{"model": "image VAE", "dataset": "retinal OCT scans (Kermany 2017)", "train_examples": 98430, "image_size": 48, "crop_scale_min": 1, "horizontal_flip": true, "translate": 0.06, "rotation_deg": 10, "bottleneck": "kl", "downsampling_factor": 4, "encoder_arch": "pvt", "encoder_norm": "rmsnorm", "encoder_norm_position": "sandwich", "encoder_activation": "star_relu", "encoder_mlp_ratio": 4, "encoder_head_dim": 32, "encoder_fused_qkv": false, "encoder_qk_norm": false, "encoder_parallel_block": false, "encoder_inner_norm": false, "encoder_moe": "expert_choice", "encoder_num_experts": 8, "encoder_moe_every": 2, "encoder_expert_mlp_ratio": 0.5, "encoder_experts_per_token": 1, "encoder_shared_expert": false, "encoder_patch_size": [2, 2], "encoder_depths": [6, 6], "encoder_widths": [64, 128], "loss": "l1", "latent_channels": 8, "decoder_norm": "instancenorm", "decoder_activation": "silu", "decoder_widths": [64, 64, 128], "decoder_blocks_per_level": 3, "decoder_block": "basic", "decoder_attention": false, "decoder_upsampling": "nearest_conv", "kl_weight": 0.01, "residual_init": "scaled_by_depth", "optimizer": "adamw", "learning_rate": 0.0024, "beta1": 0.9, "beta2": 0.98, "eps": 1e-08, "adaptive_grad_clip": 0.02, "ema_decay": 0.99, "max_steps": 7500, "batch_size": 64, "epochs": 4.9, "lr_schedule": "cosine", "final_lr_fraction": 0.1, "warmup_steps": 750, "weight_decay": 0.07}
Rows from expert 0 of block 7 of the encoder, named by matrix and row number. Rows with one number belong to one neuron. Each number is 128 + 24 x the weight over its row's rms, rounded and kept within 0 to 255. All counts start at 0. After the name is the row's rms in percent of the matrix's.
# up: expert up (encoder.blocks.7.mlp.up, 8x64x128), inputs 0-127
# down: expert down (encoder.blocks.7.mlp.down, 8x128x64, transposed), outputs 0-127
up.33 122 [126 124 146 119  99 138 133 150 116 138 124 164 130 121 155 127 131 129 113 131 131  96 173 128 143  96 140 100 114 128 121  97 117 126 135 172 102 111 141 127  91 183 125 105 131 141 122 121 124 113 134 113 129  73 145 138 118 227 100 113  98 149 128 159 122 145 113 125 124 151 136 120 151 101 104 143 137 121 148 137 127 141 139 150  84 125 136 144 114 114 134 188 125  82 124 128 101  97 120 116  91 117  94  93 151 117 153 137 144 103 110 144 186 111 137 180 151 141 124 113 110 156 134  61 106 170 150 133]
down.33 115 [141  95 116 123 121 106 131 140 125 174 140  92  80 180 104 147 125 113 116 146 118 114 101 104  99 122 115 133 133 118 104 135 137 123  90 127  85 123 152 180 170 129  82 138  85 115 124 128 151 127 154 147 134 119 118 110 128 156 169 136 122 140 128 145 131 135 101 103 116 156 132 136 115 108  95 127 126  98 151 145 130 106 134 135 116 148 190 187 107 163 210 131 127 104 165 118 139 122 143 130 121 114 107 119 149 145 163 135 148 121 126 180 126 112 128 152 118 105 160  79 134 164 140 128  93 106 110 101]
up.34 117 [147 131 135 124 110  94 117 112 146 129 121 140  84 112  97 119 118 165 140 104 123 156 116  93 161 153 151 134  67 129 118 138 144 121 123  99  69 113 119 141 112 134 148 120 100 115 117 150 115 141 123 177 122 137  92 120 153 100 114 124 170  93 113 129 113 147 140 139  97 178 118  74 122 136 114 177  95  97 143 134 130 149 110 121  95 136 106  83 138 140  98 113  77 110 163 109 142  79 114 129 113  86 134 107 133 118 138 129 158 144 125 115 103 127 140 141 124 121 149 170 185 122 131 135  91 182 132 152]
down.34 090 [ 92  81 125 139 136 150 126 122 178 131  88 119 129 163 117 120 167 103 112  89 132 124 110  88 131 153 164 137 111 132 109 152 150 133 113 114 109 153 158 156 144 122 142 113 127 173 122 151 137  51 127 121 107 116 143 159 115 125 130 120 128 154 160 108 142 100 126  86 122 138 154 114 172 130 155 149  95 120  99 119 131 131 142 151 111 129 120 128  86 173 172  92 102 168 150 155  96 145  69 128 181 147 155 110 116 119 160 120 128 146 116 107  91 109 155  97 120 137 129 127 126 146 160 128 113 128 109 112]
up.35 176 [ 99 163 125 103 123 128 154 143  99 124  99 101 134 153 138 144 118  85 147 150 150 125 139 122 123 102 144 112 165 106 110 148  98 113 161 146 164 140 157  97 128  75 107 159 164 158  89  87 166 134 168 104 109 140 129 112 129 120 177 155 121 144 112 166 129 136 103 122 100 122 112 171 165 112 114  99  98 107 102 162 112 124 151 149 104  96 174 136 105 137 153 161 130 165 129 162 143 116 150 102 150 124 123 171  97 151 145  98 151 115 136  94 118 153 105 124 150 126 101 117 100 145 152 140 129  97 100 147]
down.35 111 [184 134 128 136 125  76  99 140 119 139 132 125 139  88 108 157  81 165 145 179 119  99 137 132 159 116  89  95 104 106 141 107 108 131  97 153 124 115  92 113 135 103 146 137 128  95  98 149 122 178 146 144 157 180 132  94 124 122 107 150 118 138 105 157 169 136 140 169 148 109  88 141 133  81 125 113 144 153 147 164 148 103 123 133 157 131 126 110 156 116 112 107 158 103 135  90 172 152 154  85 102 113  91 134 130 140 108 140 149  94 152 133 148 103 133 135 113 137 126 164 122 105 117 121 102 131 160 122]
up.36 059 [159 137 130 147 112 118 153  84 132 138 136 156 113 137 121  62 143 125  97 127 147 113 113 123 123 101 170 124 134 132 114 137 124 107 137 137 139 157 149 169 144 109 149  81 133 109 120 131 182 107  88 128 170 117  95 121 104 136 152 109 138 124 144 154 134 131 153 190 146 119 108 112  95 127 128 133 155 130 151 125 119 152 125 154 138 175 110 129 149 116  94 133  64 106 130 121  69 105 114 145 123 134 120 152 151  68  77 117 136 127 129 151  84  88 108 155 149 111 152 145 138 156 111 154  91 132 121 109]
down.36 082 [100 125 161 131 142 134 134 151 129  79 139 134 122 135 114 165 136 175 104 109 139 136 103 150 115 106 166 117 163 170 113 135 123 129 117 109 120 163 147 142 121 134  92 142 130 123 159 105  84  39 162 140  99  84 129 140 132 130 175 116 146 178 165  86 119 107 148  85 137 147 141 107 153 140 149 151 145 123 106  84 129 127 109 120 144 145 128 166 121 179 154 111 148 133 135 132 107 102  99 134 160 106 139 148 163 100 151 114 117 135 124 117  87 138 122 137 138 134 130  99 105 158 143 115 161 119 110 103]
up.37 055 [155 147 113 107 111 135 162 118 165 148 156 107 180 114 130  89 139  99 127 149 102 151 118 170 164 113 188 120 111  96 152 119 138 115 124 130 159 145 113 132 101 137 128 108 149 116 142 163  81 121 128 145 167 125 114  86 118 139 136 119 111 142 124 154 113 148 135 155 146 116 128 134 112 150 135 164 106 121 154 149 121  96  80 133  89 104 121 109 181 134 137 101  93 104 106 101 107  76 123 142 142 104 147 109  90 117 117 142 100  94 101 105 144 109 147  76 155 146 105 142 146 106 133 131 133 105 160 179]
down.37 099 [108 121 140 152 132 174 148 151 132 149 129 155 102 158 112 129 170 113 152 113 142 127 110 144 154 122 147 148 140 124 118 135 144 114 133 129 118 142 167 161 146 149 128 152 105 127 122 102 153  54  95 105 133  78 130 138 116 122 164 107 131 131 168 100  67  81 115  72 163 101 137 120 106 122  95 145 107  70 144 108 152 139 132 146 101 137 110 173  93 150 144 128 121 157 133 139 125 107 105 125 157 126 148 111 141 103 126 112 106 167 133 144  81 114 119 125 140  94 142 112  76 135 176 124 139 138 114 116]
up.38 139 [ 95 121 135 132 129  28 124 129 116 138 197 117 134  89 136 123 112 121 141 114 102  82 106 148 132 100  75 134 146 125 135 127 157  99 133 132 143 139 134 123 116 100 128 141 157 119 121 119 127 112 144 130 140 178 146 146 105 135 134 124 107 143  86 127 103 127 124 117 127 129 122 147 115  88 139 126 116 127 107 115 115 140 129 138 158 125 139 160 111 138 127 110 146 152 118 132 130 134 151 163  81 141 136 150 121 134 127 120 119  97 129 129 103 119 136  82 125 138  97 119 127 165 119 191 161  26  94 116]
down.38 102 [134 143 124 148 135 132 122 105 116  58 150 143 110 141 142 140 108 170 153 106  90 121 106 134 110 151 185 138 121 143 117 129 147  99 140 126 160 136 105 123 141 113 104 154 136 149 145 128 124 137 129 145 127 141 114 126 114 163 132 143  75 149 103 122 171 152 117 142 167 125 151 128 147 102 133 130 129 148  88 147 145 170 174 126 117 114 122 107 137 118  74 130  95  98 164 149 136 120 103  97  94 132 168 192 126 123  88 120 120 119 150 154 135 166 165 155 123 153 132 184 106 149 157  88 161 141 110 106]
up.39 153 [129 135 141 123  93 144 135 145 124 143 121 131 112 120 141 140  98 103 139 146 144  84 109 132 130 131 155 122 147 112 113  68 121 116 126 120  85 121 118 108 106 171 140 146 136 133 118 127 134 127 114 117 129  52 112 127 135 154 139 125  97 104 106 143 148 137 151 122 132 126 122 125 143 160 112 102 124 133 119 136 126 133 136 129  92 115 128 168 117 139 142 184 165 112 131 126 137  97  69 120 131 110 160 123 120 131 119 118  49  53 135 116 214 135 123 155 135 123 111 135  95 169 145 125 115 188 135 137]
down.39 114 [185 105  98 146  88  77 148 127 132 114 108  43 146 129  95 110 167 149 117 139 100 132 147  92 123 150  96 142 131 133 145  99 134 152 111 125 116 130 133 146  95  85  92 119  81 104 154 151 139 145 106 120  95 126 153 126 124 105 124 158 172 142 123 123 139 179 135 112 108  74  91 103 108 111 112 143  96 112 120 142 118 139 158 140 130 115 149 136 137 123 128 144 136  76 110 104 144 135 166 108 127  99  81 138 119 168 127 122 123 115 125 134 144  94 127 164 138 136 154 133 141 118 124 135  84 153 128 115]
up.40 142 [140 141 141 135 113 146 125 123 136 138 164 158 142 109 161 129 122  83 107 133 158  98 170 184 154 132 168 119 157 121 114 137 124 122 125 111 102 105 141 127  98 145 131 126 141 143 126 141 128 132 167  96 118  78 144 118 122 204 113 148 100 163 117 137 111 138 114  97 120 157 110 142 131  69 118 104 114 109 148 147 129 163 140 137 115 133 149 144 129 102 137 146 119  99 103 138  84 136 155 116  60 151  92 120 132 101 164 116 197 143 148 120  90 137 133 157 125 166 129 125 124 150 145  94 119  96 151 142]
down.40 123 [135 135 125 106 105  75 159 122 148 155 128 141 112 142 171 173 143 148 128 149 169 106 128 115 141 122 188 121 129 120 109 120 107 150  61 179 152 155 186 157 148 107 115 134  83 164 142 130 147 144 112 140 126 134 158 112 105 195 146 153  84 159 168 144 118 125 119 106 148 128  95 137 139 130 151 131 114  99 184 152 104 116 112 141 136 118 126 120 120 150 133 135 123 158 131 152 131  99 151 139 138 116 120 156 129 126 141 120 143 127 127 138 151  96 138 131 104 122 140  78  94 161 153 132 128 162  97 140]
up.41 140 [104 126 135 108 138  94 150 132  99 156 121 127 129 125  82 114 106 140 141 143 112  91 104 153 112 132 108 125 104 111 102  67 122 109 123 144  85 134 124 118 137 149 123 129 151 147 120 138 105 117 115 136 126  95  91 156 150  93 131 111 110  76 112 124 104  68  97 131 116 124 114 154 115 159 131 169 135 152 122 144 124 176 122 137 156 135 150 162 129 157  95  65 164 114 148 128 151 133  90 138 134 165 119 133 119 134 112 154  88 104 131 130 202 124 117  85 126 111 104 118 100 140 117 178 155 163 127 123]
down.41 120 [140 114  83 138 136 156 115 128 119  94 142 102 136 129 156 104 159 122 122 103 131 138 115 131 151 134 100 120 118 129 140 139 107 133 120 121  67 135 114 127 111 128 130 134 138 117 150 120 152  83 109 107 115  45 185 128 123 104 138 129 142 188 142 138  89 183 130  96 126 136 145 134 119 158 103 144  97 130 122 122 135 116 160 156 145 132 101 176 109 147 130 198 138  98  93 147 155 128 152 102 139 129 104 163 108 159 112 115  75  80 127 135 114 141 146 144 131 113 102 116 130 116 139 136 155  99 171 128]
up.42 057 [127 124 114  93 111 100 151 159 123 141 150 104 140 136 132 126 146 115 104 115 131 100 142 129 110 116 157 157 133 140 114 134 152 110  85 110  80 153 129 127 101 181 125 125  90  90 152 169 132 152 112 137 126 110 139 142 128  97 118 117 138  61 159 136  95 132 132 135 141 148 123 141 116 182 142 165 120  79 125 118 135 150  94 126 133 183 154 122 162 135 105  98  96  76  86 131 101 143 118 150  85 161 150 122 117  94 137 143 147 104 131 146 101 107 128 103 117 128 130  97 170  90 127 113 131 100 173 153]
down.42 098 [ 79  96 112 110 140 188  87 126 123 118 127 139 111 149 137 133 124  95 107 133 173 131  80 164 130 153 185 130 154 140 110 169 129 125 123  93 117 146 145 131 144 117 131 131 144 155 140 120 138  66 100 124 121 116 139 149 127 114 160  92 112  99 129 109  65  95 130  80 128 122 122 107 123 120 135 145 121 123 137 107 125 119 131 146 169 136 112 154  93 171 127 134 138 174 149 142 123 153 130 113 158 134 164 127 107 174 133 107  99 169 122 129 108 106 139 136 114 112 125 112 156 163 147 147 133  59 125 107]
up.43 114 [113 144 115  97 112  51 122 146 112 144 157 121 112  94 129 122  96 140 138 128 106  90 101 158 161 107  73 146  96 112 118 126 131 113 145 130 135 111 123 116 133 116 129 131 140 126 117 113 116 102 129 128 135 183 141 173 106 141 117 102  98 123  80 124  67 108 140  77 127 162 119 177 120 125 120 143 122 140 125 139 111 162 136 150 179 124 137 152 107 136 126  91 170 129  79 134 125 113 137 128  91 165 111 133 118 101 131 136  81 108 133 137 164 115 125 107 125 141 118 118 121 133 144 202 156 103 118 118]
down.43 094 [136 129  99 150 106 141  95 138  81 103 190 139 129 113 116 111 116 167 169  91 190 175 115 139 128  97 166 144 129 145 147  96 140 106 149  89 117 135 117 150 128 164 100 131 131  96 119 153 182  91 132 141 135 144 150 132 140 158 142 145 123 124 119 133 115 132 132 153 151 124 150 121 135  94  75 131 139 135 135 124 141 155 143 138 152 132 112 117 138 106 147 120 126 107 158  85 158 140 125 109 105 131 120 139 106 140  85 148 109 109 126 158 188 173 165  80 144 104 134 136 149  90 124 118 120  90 153 115]
up.44 101 [197 111 150 131 144 219 131 119 158 125 109 156 132 136  98 101 135 157 152 110 150 138  88 175 142 100 165 102 114 157 126 109 135 117 102 122 157 132 138 157 137 103 126 123 125 120 150 146 115 110 105 121 125 106 134 157 133 188 135 143 131 158 151 145 107 121 165 136 127 120 117 136 135 160 116 171 128 136 139 142 133 131 120 135 157 150 106 121 132 163 124 127 128  63 101  87 133 130 114 133  83 140 127 148 128  99 134 131 109 138 145 150  97 131 128 140 156 116 146 154 133 109 109  75 130 181 181 124]
down.44 089 [105  98 110 159 150 189 153 115 121 133 159 106  99 182 163 105 137 125 125 102 142 133 109 164 115 124 153 104 147 131 162 122 131 127 124 167 116 158 171 145 154 130 120 117 157 132 139 124 120 100 103 111 111  78 131 135 130 102 153  86 115 134 188 108  84 101 128  86  83  94 118 134 119 104 178 154 120 113 136  83 116 131 130 125 129 176  91 166 119 139 120 121  96 158 123 166 104 130 110 127 154 130 148 130 135 115 185  96 108 132  94 116 114 143 118 148 115 118 127 107 115 101 135 121 158 137 121 121]
up.45 056 [152 144 156 134 117 151 153 149 111  98 170 142  92 117 141 108 120 144  84 118 125 180 160 105 124 142 122 141 134 145 139 102 138  98 124 141 111  90  86 153 150 136 163 150  99  88 129 137 118 107  71 160 129 179 109 132 145 133 120 122 113 140 173 124 148 139 163 144 113 130 165 154  78 142 102 148 141 104 113 112 125 150 111 165 188 141 124 143 104 112 120 151 107 117 136 142 138 131 121 122  60 115 119 145 140 118 124 154 123 156  98 129  96 123  68 125 112 102 167 155 107 120  94 132 114 116 117 155]
down.45 091 [ 93 102 126  97 127 131 135 106  84 147 125 125  96 182 136 120 139  93 130  88 130 111  73 155 126 129 176 147 162 118 106 146 137 122 123 117 120 124 152 172 122 144 125 154 107 150 126 145 147  84  91 100 142  74 129 147  89  83 175 118 109 135 194 119  62 104 119 115 130 141 133 102 113 149 113 160 135  90 131 112 103 142 132 132 153 116 148 137 109 182 129 107 132 141 135 145 119 118 115 144 144 134 136 144 102 133 164 115 100 130 124 131 112 107 120 112 140  95 118 103 158 122 152 150 117  91  87 117]
up.46 157 [137 125 152 130  63 137 127 134 126 102 129 131 107 106 173 113 108  93 112 128 155 115 173 128 155 113 137 104 102 120 119 131 109 115 114 119 123 125 139 120  95 169 124 139 115 129 119 132 140 110 151 100 118  86 143 121 113 237 151 134 100 132 107 133 117 161 106  93 116 173 115  86 144  86 112 157 110 126 140 142 108 125 124 140 125 129 140 128 124 140 141 160 100  67 122 139 104 105 140 111  90 132 108 126 146 119 149 116 189 126 126 130  85 126 111 168 157 120 121 137 140 161 150  90  98 106 146 147]
down.46 138 [171 136 143 120  99 102 125 120 141 175 129 159 108 148 130 158 138  81 137 138 112 126 105 124 128 135 140 110 122 114 127 151 139 157  98 118 121 126 163 185 179 117 144 139  75 147 116 135 139 167 121 114 131 105 113 111 116 178 141 146 104 123 128 137 135 100 153 134 114 143 150 130 114  76 148 101 128  74 202 139 129 140  98 117 123 134 132 141 115 167 160 126 123 135 129 128 113 127 111 148 118 121 105  96 170 112 157 109 165 140 124 119 118 108 105 127 149  89 173  69 115 131 121 117  83  98  87 107]
up.47 119 [ 98 106 126 155 152 102 114 118 119  89 133 110 146 132 119  95  99 135 120 107 126 175  99 126 137 157 129 170 163 167 140 149 174  97 164  76 120 129 100 132 135  94 136 112 141 122 160 122 123 117 170 146 124 136 134 129 104 113 158 118 147 131 127 115 117 145 160 118 144  99 164 155 117 117 144 145 113 189  93  87 138 118 126  88 151 104 118  91 157 133 119 117 118 127 154 115 154 151 139 140 151 138 153 161  97 145 112 109  81 142 147 141 118 140 143 108 109 120 101 156  99 100 120 213 125  98 105 113]
down.47 114 [116 144 134 126 147 167 135 114 120 126 144 130 134 107 121 118 146 141 130 129 136 115 139 151 138 147 109 118 121 138 124 123 155 139 149 134 177 148 100 103  93 129 131 101 126 132 121 131 152 227 122 128 126 126 157 109  98 134  91 139 138 131 106 125 163 166 103 138 162 102 111 104 154 110 125 128 118 127  86 127 159 196 122  95 111 140 107 122 126  85  89 189 121 111 100  97 122 140 107 115 103 140 110 163  99 130 106 115 117 109  97  82  98 138 136 151 181 167 144 138 128 127 137  98 173 161 150 154]
up.48 080 [144 111 133 144 160 142 112 118 163 119 103 146 114  93 104  65 101 177 123 120  93 150 127 111 139 142 142 127 142 157 152 130 152 148  93 138 122 107 105 144 103 188 174 133 107 133 130 145 142 165 106 155 143 116 106 139 132 127 115 123 191 133 124 103 176  98 135 138 192 116 167  84 116 171 100 157 127 123 112  88 145 128 142 119 123 142 140 109 148 119 117 119 145 118 120 130 144 165 123 122 113  88 151  75 114 110 111 153 131 133 112 115 143 111 159 172 128 154 167 135 134 123 110 109  99 155 150 111]
down.48 093 [ 99 117 162 123 143 154 147 119 121 149 130  87 114 174 158  93 138  86 121 101 146 125 105 143 128  97 174 121  96 132 121 168 132 122 131  68 120 136 139 171 118 120  95 118 141 145 116 107 118 106 119 117 152 109 130 156  95 108 179 122 137 106 129 138  88  84 124  98 124 141 165 149  96 157 123 132 126  84 145 113 142  85 131 139 130 153 137 159  83 188 153 128 109 178 123 155 135 105 106 116 153 137 145 101 129 117 135 121  82 141 105 120 106 124 122 107 132 110 112  70 109 126 181 140 126 121 122 128]
up.49 077 [148 116 142 118 125 127 148 134 147 150 150 182 136 124 107 127 100 120 131 116 146 164 128 145 105  88 112 157  79 147 149  75 112 134  91 130 137 135 118 121 152 144 127 128  89 112 142 107 101 129 123 118 118  95 117 195 107  65 119 102 112 127 104 152  73 132 160 106 130 106 107 131 100 128 123 140 129 114 133 136 121 173 118 137 143 117 119  99 156 111  99  77 152 140 116 110  99 194 121 142 115 160 141 128 162 147  87 138 106 128 146 114 164 140 119 138 152 114 121 152 128 101 123 142 190 149 171 130]
down.49 086 [ 92 128 174 115 136 165 129  97 121 145 159 131 128 174 106 136 155  79 119 116 120  99 126 145 103 142 121 173 142 138 122 150 131 101 155 110 118 144 137 129 124  91 137 166 161 125  89 126 124  75 127 112 124 111 170 160 128 101 144 115  78 109 153 116  66 105 139 111 137 160 152 141 110 113  96 113 130 100 152 112 112 123 155 155 144 121 131 161 131 143 178  97 128 174 162 163 153  95 111 150 161 112 135 129 119 120 144 125 117 169  96 132 102 129 114 154  87 126 115 127 139 102 182 146 147 130 110 125]
up.50 060 [133 128 124 127 150  65 149 110 126 146 122 128 108  89 135  85 159 105 134  98 115 129 167 127 118 179 128 118  99 143 173 111 143 121 143 166 122 109 142 103 163 152 162  53 105 153 106 142 113 144  85 122 160 145 119 159 134 208 138  76 126 100 150 145 154 162 143 142 136 117 155 167 118 123 176 111 119 153 111 145 150 135 112  89 121 119 155  98 134 169 150 120 123 158 156 141 121 159 110 118 130 163 151 123 121 102 134 144 126 142 124 130 130 129 137 132  99 110 108 124 123 106 127 101 122 120 134 113]
down.50 097 [ 92 126 128 143 144 158 153 116 129 106 150 128 102 148 154 109 130 137 139 110 127 135  68 120 104 106 128 126 118 160 136 145 126 142 135  84 154 117 139 161 138 145 117 108 128 143 138 144 123  67 152 113 136  81 137 124 146 124 165 102 103 138 189 133  67  99 125  96 139 150 161 141 150 167 110 159 149 112 119 123 167 152 138 171 113 145 111 133 137 135 187 133 120 172 150 182 125 112 130 142 170 144 145 115 117 160 143 100 128 153 125 135 133 110 111 105 108  96 120  96 151 111 148 104 167 118 136  77]
up.51 058 [162 139 137 115 151 169 113 120 110 131 101 133 141 120 156 113 128 105 142 143 137 133 128  93  98 148 110 121 109 136 117  71 113 127  61 118 116 146  96 175 172 122 173 121  96  98 157 116  70 121 106 174 118 148 121 165 107 127 139 124 114 129 120 149 122 118 154 160 141 106 121 136 119 133 151 169 160 150 169 148 127 114 135  99 125 152 136  94 150  87 144 115 125 116 125 113 173 157 108 118 119 103 125  80 124 127 123 141 141 124 127 137 134  86 153 118 138 145 138 127 142  93 178 109  74  71 132 138]
down.51 092 [119 114 122 134 153 166 145 153 131 160 124 127  93 169 100 146 188  63 115 116 157 140  91 135 124 147 174 140 146 144 132 155 131  85 124 105 119 137 160 105 142 142 140 123 150 137 131 122 136  94 124 115 114  33 127 112 120 139 157  96 131 141 176 121  81  91 170 115 111 134 139 104 122 125 152 141 142 125 130 131 104  99 158 117 125 127 137 158 154 164 138 138 108 155 114 161 142  99 110 158 167 159 126 141 120 122 153 119 125 133  97 149 116 128 107 123 141 108 152  92 125 140 147 121  93  82 152 127]
up.52 128 [153 115 116 125 121 194 138 125 113 156 120 152 117 139 102 141 149  92 122 158 154 115 166 126 128 136 144 117 146 137 120  84 106 156 100 140  98 122 119 109 102 198 125 148 108 160 105 159 124 142 134 114 126  97 149 122 112 156  93 151  97 143 173 125 116 137 118 135 141 131 105 121 143  99 148 123 109  89 138 125 140 121 119 123  87 115 126 153 135 112 149 138 144 136  93 121 120 113 146 122 146  96  92  55 156 111 165 140 187 116 140 106 121 148 117 185 134 141 127  98 116 125 115  49 122 120 112 140]
down.52 122 [145 153 151 107 147 112 135 131 153 136 116 192 125 134 151 152 112  89 113 174 108 155 151 118 135 148 146 127 143  96 122 148 107 147 101 153 155 148 171 156 113 131 120 150  53 134 105 136 142 153 111 142 143 189 123 134 136 182 154 160 145 132 127 149 125 107 117 135  97 100 106 118 125 156 152 127 114 122 163 173 105 150 113 133 120 125 148 106 124 121 119  93 121 154 160 109 105 128 104 146 103 127 132  92 163  93 178 110 185 144 122 121 121 107 117  83 141 119 132 128 112 163 116 131  74 130 122 128]
up.53 057 [161 106 153 120 148 161 151 119 167 101 152 162 107 151 165 127 122 163 151 103 140 126 138 143 147  92 105 136 100 135 118 105 125 115 124 109 102 104 116 166 150 136 136  86  99  94 124 124 112  87 105 152 107 119 138 137 106 179  87  95 108 100 151 155  94 107  52 148 142 134 103 118 125 125 158 114 134 144  90 116 103 138 154 114 159  99 138  96 149 134 106  95 125 145 100  99 128 109  92 118 110 167 145  94 120  90 129 115 138  90 119 166 115 134 106 162 138  88 163 114 112 116 121 119 145 152 119 139]
down.53 091 [ 96 106 142 150 124 168 134 118  99 110 102 152 103 169 163 126 136  89 100 116 139 138 122 133  91 120 142  98 112 134  83 123 123 175  93 126 118 133 186 181  97 108 104 134 111 152 142 129 136  82 104 134 107  88 102 163 105 116 154 145 127 139 154  97  96  85 159  97 131 113 164 133 116 133 138 168 120  93  99 109 111 105  91 187 130 114 153 150 111 126 160 104 100 152 111 137 132 155 124 130 160 129 128 104 103 126 140 108 142 151 117 127 132 144 138 107 126 110 115  98 143 160 139 169 126  95  97 112]
up.54 058 [158 134 121 114 161 118 164 113 146 154 119 146 134 140 184 121 123 108 144 152 123 138 118 125 155 108 125 101 110 151 172 121 120  74 108 141 112 136 157 121 149 145 148 118 128 145  90 134 144 130 139 108 122 120 182 101 123 102 113 160 127 119 117 131 147 164 150 145 133 173 158 167  94 141 125 137 157 167 168 140 158 123  98 109 147 109 140 154 180 116 107 109 127 126 118 137  78 161 100 105 134  86  91  95 147 109  80 175 111 142 110 144 179 118  70 131 122 112 134 151 137 135 155 145 118 110 152 127]
down.54 095 [ 92 100 159 110 136 179 109 120 121 136 138 128 122 193 154 133 135 101 123 112 146 125  96 126  93 154 158 140 138  97 141 134 117 146 149 115 139 150 181 138 149 116 112 131 147 154 135 105 110  53 138  90 111  87 169 138 127 120 141 118 102 127 179 105  82 114 122  88 132 103 128 115 117 130 120 151 130 103 130 106 153 108 134 143 108 123 156 146 154 161 150 140 136 149 129 158 130 113 102 159 164 137 175 104 104 131 155 124 111 189 100 144 136 128 135 138  79 126 139  74 114 155 121 131 149 145 130 129]
up.55 055 [159 166 146  76 136 104 115 109 128 137 188 158 141 150 129 100 111  97  74 142 136 140 134 104 133 141 116 158  89 177 130 143  95  99 105 131 104 143 167  93 106 130 153 121 118 137  88  93 116 102 147 138 166 152 108  95 140 161 166 104 161 132 119 129  98 117 150 119 127 132 126 129  80 133 128 157 146 160 152 149 126 137 128  99 151 140  99 122 127 155 115  85 126 122 111 134 147 138 135 107 125 166  96 129 105 130 146 153 120  96 142 176 110 111 141 135 128  84 144 144 153 128 126 143 165 127 191 116]
down.55 087 [ 96 136 152 140 138 174 137 132 120 137  94 116  91 168 153 114 177  82 127 117 152 135 101 147  98 155 138 132 121 138 124 148 131 121  99 103 129 129 168  99 130 132 113 163 139 150 116 107 126  66 132 116 118  75 140 163 135 118 144 102 107 110 183 126 106  88 126 106 146 106 174 108 126  99 159 142 133 107 145 104 121 125 121 130 161 141 115 189 150 162 155 113 107 141 130 145 142 147 109 137 151 124 136 116 158 116 185 115 107 158 134 129 102 145 122 132  87 113 107 119 139 154 192 150 111  96 115 122]
up.56 112 [173 131 126 148  97 197  93 118 150 120  92 155 119 142 112 117 160 150 132 140 118 140 132 139 108 139  89 147 134 149 151 109 129 139 125 131 104 110  98 136 155 160 148 105 106  88 125 127  97 187  88 126 147 129 107 112 156 148 117  85 147 112 146 131 152 103 144 129 130 145 147 130 109 193 139 136 153 139 135 129 166 114  90 113 123 157 132 106 143 127 113 113 128 106 115 105 121 140  96 146 173 120 121  82 146 119 114 178 114 165 158 139 176 111 120 111  85 117 148 161 128  84 105  91 129 155 138 114]
down.56 080 [146 124 108 110 165 149 140  92 132 157 139 165 158 134 144  89 120 108  93 146 133 131 155  99 135 147 135 133 122  99 120 143 144 121 113 108 161 149 161 105 159 132 122  86 146 149 134 138 130 149 151 158 152 149 103 124 149 118 133 145 116  78 150  87 125 109 110 140 141 151 108  96 160 156 100 129 109 128 146 107 100 154 155  93 123 119 163 125 121  94 100 134  95 186 126 138 169 133 134 132 162 132 142 117 127  92 183  84 147 139 129 107 122 140  97 126 158 144 132 185 121 131 160  65 173  97 130 132]
up.57 060 [162 121 109 141 157 112 141 161 116 128 115 129 103 134 101 125 110 134 149 116 161 111 123 115 139 121 133 175  80 128 155 131  87  95 100 108 111 124 149 109 145 126 155 142 142 145 161 113 111 136  81 101 122 100  73 173 148 144 127 132 120 124 122 149 154 139 160 147 126 115 151 124  97  96 113 125 173 135  81 153 121 156 127 133 179 156 149 111 153 139 103 100 136  99 105  85 172 177 112 159 146 150 183 113 169  88 127 147 121 108 118 161 154 107 134 141 119 109 120 155 147 140 157 123 137 176 121 126]
down.57 090 [ 84 126 148 133 138 153 134  96 117 134 112 106 120 158 138 139 130  55 126 123 142 119 121 130  94 136 161 132 118 171 145 142 133 121 131 115 101 146 178 150 140 135 130 106 123 156 134 133 125  80 122  93 137  74 137 131 141 121 168  96 112 101 177 105  59 111 125 105 138 116 157 112 103 148 137 164 109 115 104 115 115  99 134 135 117 114 153 131 116 126 150 125 113 181 137 165 150 136 141 110 195 149 142 100 115 155 146 106  93 139 126 145  78 139 113 119 155 115 125 107 111 122 141 147 101  84  86 135]
up.58 060 [119 100 128  78 146 136 129  94 139 121 132 161 114  91 143  87 163 123 139 152 109 132 144 102 106 120 143 111  79 116  79 130 114 126 112 126 115  85  78 169 134 153 130 176  85 114 103 154  79 133 124 123 135 122 129 182 140 146 115 122 148  98 135 139  95  98 152 144 142 142 174 144 102 116 137 160 150  99 147 113 157 115 119 148  72 149 137  93 144 171 156 141 105 107  86 120 122 125 101 143  87  91 123  79 135 144 126 139 170 122 129 122 126 145 131 159 124 147 140 160 121 144 136 112 122 126 145 138]
down.58 098 [ 92 112 111 149 147 160 143 139 157 138 103 107  85 160 130 102 159  86 117 108 126 125  90 161 137 105 175 144 133 117 146 182 123 141 103 109 117 133 139 151 139 142 133 142 125 143  97 118 153  89 149 120 129  73 104 151 131 130 152 115 117 145 145 116  57  91  90  68 121 157 145 125  94 161 130 150 116  97 135 108 112 151 170 125 144 140 145 164 146 159 162 141 100 120 117 145 110 116  77 149 141 143 127 111 132 127 161  88 111 175 128 121 101 105 114 135 110 112 143 100 133 139 160 133 129 116 108 120]